From a checkpoint of a small sound classifier.
Model: log mel input, arch ecapa_tdnn, norm batchnorm, activation silu.
Training: batches of 256, held-out accuracy 76%.
Data: 26041 training examples, 36.4 epochs.
Rows from block 5 of a small sound classifier, named by matrix and row number. Each number is 128 + 32 x the weight over its row's rms, rounded and kept within 0 to 255. All counts start at 0. Numbers have three digits each.
After each channel's rows are labels from the 100 clips, of 14848, where the channel reaches its highest value: "top examples" is what is common among them. Only what is clearly more common there than usual is listed. The data: acted Russian speech (Dusha).
# c30: last pointwise conv (model.blocks.5.c3.0.weight, 320x320x1), inputs 230-275

c30.42:146161137107101155137109083120121124103132093105089170055090202111204088222107103208112169070153068111123121180067100129126118112088156085
top examples: emotion: positive

c30.179:148157135139155130122113155165088158130137109147129155097112146125133095148071122159116134125150107127126098152139066081095128173109109123
top examples: emotion: positive

c30.191:084141176119114160246170117118130145145148117100142090104141073134087109170134125136077086116092100186167088153082103087090157148136163118
top examples: emotion: angry

c30.72:132127171128113105084124156152115118144118146154107120155101100121108128110089137102106116151129123122134102138170121087113125128125088154
top examples: emotion: neutral

c30.153:120113170152130096114137131124135132102122127123148158138109187123174124085134121111179148121168157109116147120135166171150116159130112128
top examples: emotion: positive

c30.5:137069096115128120167152133134109137136117139135140074070158044132060159073203146102121093180125083149088111114153147059100109122125112143
top examples: emotion: neutral

c30.232:105123115114110114172142099139117108113120114113071123085103074124078127055158126080062122121092076139123077117117132056089027100088096133
top examples: emotion: angry

c30.99:130193127158153109143130138119189124106132096104099117111119124145114100098089111103090133104167103132106110144107132087153086095107112091
top examples: emotion: neutral

c30.161:105165125120121156231160145127104131137122143124130088116150039147056140121163143109115088147153125166138142109125161158144134108117124147
top examples: emotion: angry

c30.180:187122103079209119172133139114150096094149109126125100096083098122089116153124114124128105119144101132140099199126102067071117110102129128
top examples: emotion: neutral

c30.315:134096055077158090135116094105099145112121118111109087155111089153088101033129116062147094090152184158092182085100147165207058121101066122
top examples: emotion: sad

c30.316:115167108095134107100125073113122105089129127105097125170077119123116085072124109110142130041071172134115143105081116146110085088113087108
top examples: emotion: positive

c30.84:123155131117144126243146118158140113131124157159085144099065108131100132110140131118102130111121119159121078157176120048089082125100107168
top examples: emotion: angry

c30.38:159124214201161126103117203153102169117120106124096125105162122133113131099100137112107120136117114114148096150138117058099069167082093117
top examples: emotion: positive

c30.206:101075137144091139224168169117104112140130103108113098055153070119079156161151127142070088169104072146152091104119117081103124103093137136
top examples: emotion: angry

c30.207:110147175168128135133122137172131177196130172204146173116167173148160170133136172134167147196147128129091139147201134173150129184120125192
top examples: emotion: positive

c30.235:132072102078084120132118082134121140130138150126117123164178158113176127152147133151136142125131173149139122132116127126160141148125176119
top examples: emotion: neutral

c30.293:146204108104183096079102090126095144108102124126137129124071119112119071133100101126110127053147106095106096135094112113119133143135114109
top examples: emotion: positive

c30.295:116100108100173146128119092117168122102132107104156145202089153137144103144132112134173131080090181116093134090106122156108146116169136110
top examples: emotion: positive

c30.259:151089044076107070103120128099104102114133087086101071096132065113083093070126120099109096110152135127095143122063120131172067082077081107
top examples: emotion: sad

c30.189:123104179110103134050105151123106128124131104113120096082098081105100100106073108093127097076197085116134146145083124138189089133081076101
top examples: emotion: neutral

c30.273:127116076092136090144110091078153094091135124111125139131059148136159109138141108165122146089097132153130122120089134130130127099124148101
top examples: emotion: sad

c30.51:151136090112143089077108119110119125096130083098097116162132108125107086095093111112126113090191163120088161145091116133192073122094115108
top examples: emotion: neutral

c30.288:131092118128137097129129115120158105122136121138096117150083133114144117119120120120113133093172142132122113154119149155200117096117128123
top examples: emotion: neutral

c30.64:143081097109141097036095106116112113120114118106119112141132081128090123073122129093166114130142143109108168112105143168155085110115083118
top examples: emotion: neutral

c30.225:158193078084188097111070175116092107089125102133151112130077091106084086132077109134119111100185140107134125140123110089145121101117115113
top examples: emotion: positive

c30.79:085070119121108156184161170122115122117130104098144115108144128112124150150158117138103118148066114138156079109122122094085136112127151124
top examples: emotion: angry; emotion: positive

c30.186:130134103126112118131146174152091124172130151144108107117207097130105214100171162108087121255148121141158120076180126102111097104102104179
top examples: emotion: neutral

c30.237:160082057063145095101120122106109142107128111112109117148097083123081107052106101081109113040178168123084151125077119149223075112115093115
top examples: emotion: neutral

c30.168:139120065073163128165135151098108111096132106082117096172111064137068116081172116084101097100154160155081152104083143153197104097126124110
top examples: emotion: neutral

c30.211:083131086082100093155115080087092132113127096110115107117096071180095108077148124103092092088145144129108142108100149146179072111101099104
top examples: emotion: sad

c30.216:131156086093104120180164122113155112104171097082089149117113140114136113131148099137097145103155107139080111140087103104144077112089134100
top examples: emotion: positive

c30.48:145143128147106050071114120095120088108127133145106099181077106120114134059119130093145104098125149114098154109149140185115099094107060128
top examples: emotion: angry

c30.127:148094118120103109149128143123132127106138115112111135178118145111153108097123104104125142111130158128114119142096127110152081112125107105
top examples: emotion: neutral

c30.233:100090116117090142104114111125117117139096110090107068005140066106080128149135130159074078127093010105166082132092132049066133102100128119
top examples: emotion: neutral

c30.270:149050094062125115124125087127119159129140126123098144122157142138149117097127134116119136115156134121118114134121127110180067156081099127
top examples: emotion: neutral

c30.88:111100120119096151117109084108113107126111125109144134115082170127200100212132113207075151106051095133129087139100124126073190089158174115
top examples: emotion: positive

c30.93:168172023077149101107089134105110101111135106109104100125101132107136088126097100133149131102177128137082144141098108135152106088094120095
top examples: emotion: sad

c30.284:113079130124124158190150115112086140127130133114135066143162037130027137095181145082082075151147136168123129112121144123160109132140119137
top examples: emotion: angry

c30.57:116132044086153103151127109091149146107139125116115128165123123134109103104128102113142116082147168170109148129091109131183110136118145110
top examples: emotion: neutral

c30.243:135093136120131130184164115123120117118129124127130106168114075126088162111171128121142100155160178157086166104138142172170107103126119144
top examples: emotion: angry

c30.177:118129118120123144169155122132127123124122122117104106082129112126104122115129124119103108128170088140115137127127116168185083124108125117
top examples: emotion: angry

c30.4:132155131118151125165135138127125130108151088094100111043105111116105092156101103137116107091169084116120094218058117035088105110070121090
top examples: emotion: neutral

c30.151:072097109091127150100113111137122107115114129125088107041068089116097119151099116153113101125126078093187109116143123125110107110086122135
top examples: emotion: angry

c30.280:143053100077083113111129144115125132109131110093102124032119115115132108157141100134081117078067057117133046118093122024045106139112145101
top examples: emotion: neutral

c30.208:157074130136132100149130120119119115124136112136108136128125158112156125109124123119062142116150118097136106122124128116172089116116116122
top examples: emotion: neutral

c30.202:117094109140092106088139191137120121168124124103098083071198076118082172101157144090093098207097077102126094053133125114087107118110103132
top examples: emotion: neutral

c30.145:111152215160140128062108120135107110112116113122127093083103047116057091151070126116140096069134088104103127199102147095133139107119129108
top examples: emotion: positive

c30.152:125093079055126103146111093080139120077140135112072150135101162133180079092138101145124158071103148120088125121096122111158074111075098097
top examples: emotion: neutral

c30.245:119138203157183133063107178129086122104125086102109121080083089130075103158079099144049101105130077113129082211105128008081129120119105104
top examples: emotion: positive

c30.276:170138102121127096101120122124117134095122109121104116153092122133114068080085080094177107056197188116072163143086135172214093104103099075
top examples: emotion: neutral

c30.217:135121068077139102116125084101098149101126117128127118174099107160106100065133122089158120084154198153093199067119137191203091135128107123
top examples: emotion: sad

c30.314:145154094115190141229159113156174144136142105133106202115098176162152114119133124133150167104169107175116140130124110141126094141095116135
top examples: emotion: angry; emotion: positive

c30.277:115112092107120125089111098100118160116128118123127154171104176164181100067129119100104163086133169138140132096105136127152095142138097108
top examples: emotion: positive

c30.76:088112118120125147123141132118138130111135125117113124141141126129122120090149131087148126131203134143118140168105151126182073120112097122
top examples: emotion: neutral

c30.242:170115084110104119099112112135107111134118141113097182133124237131244116178118137204088197110113127129132107170109122114123128127106152102
top examples: emotion: positive

c30.301:117214098126182158120116150141094156108127126125158139192153135157132118173120135137136140133186192122111144139129102138169174142158150122
top examples: emotion: positive

c30.50:107129121128108159124130132107101118114123147132136172109116220109207120255121130255138170117136103113170142165123125166179176137127183139
top examples: emotion: positive

c30.227:113115255196138155094121139132123154130125148139160119148137101131109120139093143095133114128144146104134126174142169107139161155154130129
top examples: emotion: positive

c30.100:126056118104119119241145094131110114127123113114097104086116048143071132092165130096083107131071092148127072131126129050073090090095097140
top examples: emotion: angry

c30.261:120124077059137111129121110119123131117139120111067151161114150117149088077057121108126146075112168118097109139111098071102042108089072107
top examples: emotion: neutral

c30.18:112064098140090103094132179135130119175120153124090088071209077118088186096156156118116101231094078102152090043150131103073099118109099156
top examples: emotion: neutral

c30.119:165113102090169092153137149098149115102153073121082128109106140150136109085096098106116127105196131142126132164106117120173067104060096105
top examples: emotion: neutral

c30.83:150076121126081130167140102128110102107128116095116145082124150116167126193129115198014142128093083149112073121104126087117133105126175105
top examples: emotion: positive

c30.305:109128171162104109105111079111130131114115153139141104218117118122108113069110114089222105117104201123118175121144156207141121115140109134
top examples: emotion: positive

c30.228:148099204150115078125132105131152127155140146155081154159102170125179117108110128137198150113093159121108130165147145149114065127092100138
top examples: emotion: positive

c30.203:142088103078159108166125094110147135118138138110093152119126146119143100086129101090117135098111133138102094112101119085132088106103099120
top examples: emotion: neutral

c30.135:130131083124143049126117154128114130119120068123060128039131116127115117074100124104060131132099065102114119115108110110098051113074106110
top examples: emotion: neutral

c30.19:117105080116142074132131124128126121099126084107068112133111072142078115053106122081135112110149157137089155100102130167192060094096092108
top examples: emotion: neutral

c30.52:136105139129125121065095183109092093115113090110104088107079079094078086086069107096077090084140097111137112128106100103168100088106081099
top examples: emotion: positive

c30.59:124117150139113162224157129158094108182132155160097078085142066128081166120155141115058080177141104164144108131171126072129091078098114175
top examples: emotion: angry

c30.122:131157083138154068143131124131131113122133070111099100135134086133082127081111117097120102139184156156074174088102132180209094095108112102
top examples: emotion: neutral

c30.167:148108094100085112034076127074082107095104156111096063109148085101085112071116125082100089109135118079122102143119120099141078089090083141
top examples: emotion: sad

c30.20:108109167163096102173172155153154128174138154141119149119195122135127203089183154088108133212067108162157108076169148106074122123126105168
top examples: emotion: angry

c30.279:103057076088126076135118087119132120104136134117120149207130159145163108110125114118139150091115201129134159113107115158173097121126128116
top examples: emotion: neutral

c30.146:109099176160093152109106105122120114130116149138141175166108211114227124255112128255133178112072147139182145163129140181141184121146204140
top examples: emotion: positive

c30.290:145115111128171131138143139132151149120134108122181132167140126155110102118125112093121126106207157139114130153100128154224166133169168116
top examples: emotion: neutral

c30.263:185150099120200165158129139124143123113145097124146139156120139141118103139090101133138135112202144145119130172112117121151138122132136103
top examples: emotion: positive

c30.116:143120128120088091096116097124127156131123136117153217241137255125255105181132121202160227101092203136167175117112147214180167139164172119
top examples: emotion: positive

c30.204:149103104130176118159133124144149155114139113127063174104108176158169100147092121158162154097110121122091126112127100142115053153082121115
top examples: emotion: positive

c30.65:104125077104108103150109095099147135123140124106167161172125193120185120153146118164107160097135155158138132154074133118151142154148174105
top examples: emotion: neutral

c30.234:092105099092122124129110072096145135100113116089122185165102185146196094160162102165146174071080183147136130088069128158150126137141147086
top examples: emotion: neutral

c30.197:124113090116127140094129214115100123127122121099122074070189060112062173119149129123099087199156089109203121084142125093135107139108116120
top examples: emotion: neutral

c30.24:107156106107127164136113102111121110090108062065116091066074055116070100160103094137108086098096093096091076136069115042032158127123130074
top examples: emotion: neutral

c30.6:107124076109120173237160087121164115122137113100142134125104100148113110145140112142040130095106101183134114105088133090102137120151149099
top examples: emotion: angry

c30.271:134053106121135115192125130114137117122139118128064123133129095141096114079115113086080119123139142143105105122138126091150068107087118120
top examples: emotion: neutral

c30.104:127142126118124136243167126139137124126152123125091108103102086126093122114119119111100101117117107165125100163117109079099084120103112129
top examples: emotion: angry

c30.190:154146079094144123167124136126179142133151126138175148159167158128160143158145119147094142146146127176152090159134135083152163162161183130
top examples: emotion: neutral

c30.306:152104152110152125071101128131119140140118135144119128112108131114128106078081121072107120100117103120123104130125120091136093105114083120
top examples: emotion: neutral

c30.63:163100104106148106164158170158157155152154107122098167155136167138158134126137122139145155125086140116099137093125103165120064179096125122
top examples: emotion: positive

c30.70:148130128112134133226153181137117123166125115136103092122154075139085150078139140092049095162126108164168105135143124090103094109109114149
top examples: emotion: neutral

c30.176:162151109101154090071089137138123150101142093101119129127095143114128053128051091122139133063174116097114107193097094066121107139109082085
top examples: emotion: neutral

c30.171:168099195186167158101115164161099184122142119129146129067158116141094125118086138127088114133149106112121112162139114086107128163101101108
top examples: emotion: positive

c30.275:146168085099159084117121138120112133109147083106108095164127084137085120083098119091112105092223185157083161119107131151212104107116111106
top examples: emotion: neutral

c30.69:122113217215117114171162136158123139136136114129111120100155118136118140117147149123123124139121107143095097138136143096128091138119114116
top examples: emotion: positive

c30.1:131073222190139172122103151145109120121122125131112102130127084146086136114094147128084108130117121126091095158142139036130105101110107121
top examples: emotion: positive

c30.67:111105094106113120106137186151108122169119177141115086074191074120072195095153159078138088241109091105161102052161123105086103114121113169
top examples: emotion: neutral

c30.187:096128123107108170161130122120116122124126143111186120132158112132128116255187121210079120139131115150182127151118132131164241123156222123
top examples: emotion: positive

c30.313:107139205167106143089106081109113107095123109116133123132107170105185091179091114192128153089103133119191109237102148149123143111122144096
top examples: emotion: positive

c30.105:131088101095091145148157190118111116112156089119123097123149086121099141138157120126131092139138140138129147127122130142141097094112147121
top examples: emotion: positive

c30.255:111106122122112077112124125122113132137127075128079108151153090136093131072117125093102112128160177135083189102125118191201063113095104122
top examples: emotion: neutral

c30.114:090121144107140174102086091111079129073124154106114102129146073108076087143099122125118095082136132110147141161088142091116119120111093097
top examples: emotion: angry

c30.26:145135057098155111157127144126135140107136101119114119173133118145124116095146124105115115110163171165105138115098140147187098144115134115
top examples: emotion: neutral

c30.43:120107104093146104098089147136084172100119121125102132135100099137093076094081128086139103057117146098135128109104102101099096178107075110
top examples: emotion: positive

c30.40:188134093101184108178139137124156125095169107128097151137084148160120090108091084126132156093188137157079134159095121115159085118088114092
top examples: emotion: neutral

c30.282:097135113126109146125113124125167116139134158151169146181122179127195138250114140227127144145143155165128143152140133171178208137167231129
top examples: emotion: positive

c30.164:143101100103116115164167103131156096123151146124108153118089141135134131187151128186127135120123117143051134078129100133141111101094162143
top examples: emotion: angry; emotion: positive

c30.309:070062147146090158206159168141112130141111115114146096114147107113098158170140130157084108175065107164140102094122110078073164122141159126
top examples: emotion: angry

c30.289:141106168142111115134179174138161140150153153153133138148181126153114212100182151103096134197101132138141107057171154092085116138121117157
top examples: emotion: angry

c30.41:128098117128123163255163091128134146130137122113107078081148054145061117107150128103087080124110098172116090135119126064104075122094116128
top examples: emotion: angry

c30.299:111057094078148128102117095121104107115117118115062109047071088120095109120103119125126111113101080100146077132126122131097065098089103120
top examples: emotion: angry

c30.303:132089120115140103125142100108170108111146102091105178146098178139173097146146108166173169082074137113086123133095124145101105104111144098
top examples: emotion: positive

c30.184:109127115099117062105126127108133093110132136130129102248127099123102098091132112064194097081156238138102184114105150199196127099165120116
top examples: emotion: neutral

c30.286:126121117114128155202176081135121133124140131128118152108121129124131117145155126132080146108114103142119089157118122073106118127124148130
top examples: emotion: positive

c30.215:113173086107071141126103132098158131120126139108197105144126126144165115182131123170135119106141145177186141172086122148173197175173208107
top examples: emotion: sad

c30.223:085102096140172132110124135151125170119136111111144150154136147143128110095113121102124140105110153098105113113115120147115111176157118112
top examples: emotion: positive

c30.125:108127093118092148242157103126142137135148118100127125053121077135084130137157118131066115118127077144115077147106119074106108119107141117
top examples: emotion: angry

c30.224:110156112101140157177134123124173125125128096112155120175133096141095104132103101100083109109173152159143112133093129096154157122184150101
top examples: emotion: neutral

c30.200:094085205176118141121094124148113128124115107139108098176117121109135104145076109142146107120159191102127157168123099149177115116118108109
top examples: emotion: positive

c30.210:080173089110108137115117088114091133134113156144112103120150084113076138086128135076122096163159123106132141125159126151151104103119106155
top examples: emotion: angry

c30.264:129104171160172099117133150151153195146137135138118173158151161158135155071131148100160139150107156127128119120147134134129085223130113144
top examples: emotion: positive

c30.185:132136171193147110157123178212154162153126162174107167124148145144124143095119140103143150144104134136124087138172137073099093142104101168
top examples: emotion: positive

c30.91:093105147118126116136140123099129132104125111100108117123110087144067136089159127113100104112187135150082120142096158124197080113103099124
top examples: emotion: neutral

c30.272:102150140124124117227162114119128149125143098107098115142124108148117107092123105108138123114127151164113141141099085141131086159102115129
top examples: emotion: angry

c30.92:105115110119111126103144177148109145160128149128133091121185059137073176108180150094126083194083108130133093078136147127054142128144120154
top examples: emotion: neutral

c30.221:065090198166095168070077083125146075125129160124140082096139097090123112172087129159112113126111100107199082157116159083114152074130152112
top examples: emotion: angry; emotion: positive

c30.106:096155106104071074122122104110132100103129072085092165052074150116144082108115108107058146081186071122109091142077124109187082097081115085
top examples: emotion: neutral

c30.308:101137136149132209139128120149119158136118153136185166156118186129187109233100132212125149119104140124126130110123130160137217199183186134
top examples: emotion: positive

c30.236:150059080066133083127123121133096149110130134114095146153127135155125096081114124091147113083160181134101164099091144157215085136106103112
top examples: emotion: neutral

c30.149:126070109119187118095119140117133193108120095102124144160147155136131108091122124096131129114123165101142139143101147153131096223120106107
top examples: emotion: positive

c30.108:135184255170145156112128153139121113110121151147146117122121094129089130147116122094096105144188115117108119204137135096168147116142137131
top examples: emotion: positive

c30.96:132104124132153113175148124108134126100135090116112104106113081130078113138139111123079100111140093140134087147106126073131129123110135115
top examples: emotion: neutral

c30.101:114141202194111091105110086089112133112128120103098113162160103129117141063132129090169112134165149131114202154121160191192093138110088111
top examples: emotion: positive

c30.247:177109118114139072101120130140138176146149087114105143138151168146160105088099114101101153125239164137087147177119119122221061142092097115
top examples: emotion: neutral

c30.199:140106141135134105123148090133153147136140133127146165150135178135152136112149137120163159133107138122110130138130130151124125154143130132
top examples: emotion: positive

c30.160:155098150128113155255161126146116132141127139139119084113140038132052132099161136092092086138105101161137093146135135047084095111101115156
top examples: emotion: angry