From a checkpoint of a small sound classifier: 3.35M parameters.
Rows from block 5 of a small sound classifier, named by matrix and row number. Each number is 128 + 32 x the weight over its row's rms, rounded and kept within 0 to 255. All counts start at 0. Numbers have three digits each. After the name is the row's rms in percent of the matrix's.
After each channel's rows are labels from the 100 clips, of 14848, where the channel reaches its highest value: "top examples" is what is common among them. Only what is clearly more common there than usual is listed. The data: acted Russian speech (Dusha).
# c30: last pointwise conv (model.blocks.5.c3.0.weight, 320x320x1), inputs 46-91

c30.67 121:165103115128177135128114135116189152120097143135118140126117127141114139113139140148109130117133119131102109129141143100117164168117108124
top examples: emotion: neutral

c30.56 125:122123138100079098070112112190155120108118107137117115090126116129113106110108102107131157130115122128136111127087162110163145162146152151
top examples: emotion: positive

c30.208 107:230193115159108210150212126130255249106111134153110125128255131220111152165121116132113255122178107090155133139099140089154093123133129129
top examples: emotion: neutral

c30.20 097:163127177143125134156120152149137107149108159138130150135123157098161122139153147151132110130118132145148145154123204124141155206144130137
top examples: emotion: angry

c30.272 094:149132209142138116130079178148108115127123223127168133115125177052137136125186165198120070127093132106138158159152114151109092138171123120
top examples: emotion: angry

c30.36 121:101124170159123130139124138127103156175195122160132145077113121095193153170139143121152125130060178142184175175127087156154159138161114116
top examples: emotion: angry

c30.85 070:150132126117128125107168121150244118131103122109111125117144124172150106136138132106111135134081132130144161138089206123157108132140165173
top examples: emotion: positive

c30.18 130:140104113164160128142102122143163144117120133156122137130113136146120137141131135135120126132127110165126106142116167109140114167124132120
top examples: emotion: neutral

c30.0 108:157186134097102142117134105124143125106135110076071129073180132186103133112123100127119180160090109106120095109162085156115069120124125097
top examples: emotion: neutral

c30.293 130:083144111056110052077120107098064065110144120096117095155107098183123100074093110119115175120141126111088128099118109077072078077081090126
top examples: emotion: positive

c30.164 123:145131185134090138111100161134161132146122190148132122104166186061161131145166151182126133103073141118147143108139072142132099119178181090
top examples: emotion: angry; emotion: positive

c30.248 158:139136127118134128138105137140074121132130144119153146141124137153130135115135149141131113159133117124110121132153137140127157130101146128
top examples: emotion: positive

c30.39 106:184171106149094176134193106130239205121161118144130111108194111163121155159118117107111212120135116101107080104061110123135034123111152128
top examples: emotion: neutral

c30.309 106:134125175109136100123093148131139076125089173102111153142118165102151101115147137165112133149124115131142155120112096120141110193165198136
top examples: emotion: angry

c30.116 146:149142150083100099095086127145094094123131129117113141146140130161127098100116114123127125165153138122139134166138158147142114152123159131
top examples: emotion: positive

c30.47 104:132117138113168103156111119144115087104107142078127176166106125108106126109103111122113100131144093128172233133162074158124123119171154105
top examples: emotion: angry

c30.196 126:150130168151110140137102131149160183139123142158144136127124133093153157143134140134125124128106153139160152146134187125168163156146132134
top examples: emotion: positive

c30.197 111:154117132168148132154108137123104137126118145153161161147096131124134149116126148129112104131119121182130105129149203110104149133128154134
top examples: emotion: neutral

c30.160 109:143150140119136139139167138086143128133131144086115144144149122183134121117127142147109147146188118120182255172119144112133146158181155112
top examples: emotion: angry

c30.151 100:059081097093195084098206150142129060180145152096199055131100131133171081085166214134128129091109146135129121113093124093142112136122110128
top examples: emotion: angry

c30.125 068:150168161172126150187141129170140112127138123152117182102170137108128145145136130130140113162078119158167177144138039141125116140185115116
top examples: emotion: angry

c30.283 085:162121175175151135123136160149174190159144185236126125109135173104151133172162159185144081106038158169158193147100106114109129120160123099
top examples: emotion: positive

c30.271 070:090137102087100123092255110188143115131157102076082082106132122255112111088102098108112255107129102094116144129104161112127077105126112141
top examples: emotion: neutral

c30.81 074:117141116138097118149080102065076085106124101103071116081112116127106123130082103110110089107076094135119134114151168140129162136100144168
top examples: emotion: positive

c30.52 072:133157089129151174162173094149152117092079083084124146117159097093105141129108093077061162136122078133125090094114093139142175116107135123
top examples: emotion: positive

c30.153 077:171146195156128168171083190174179147123102225135183115127148212065142158167198192209147052112063147102142104141150142131148136145145119150
top examples: emotion: positive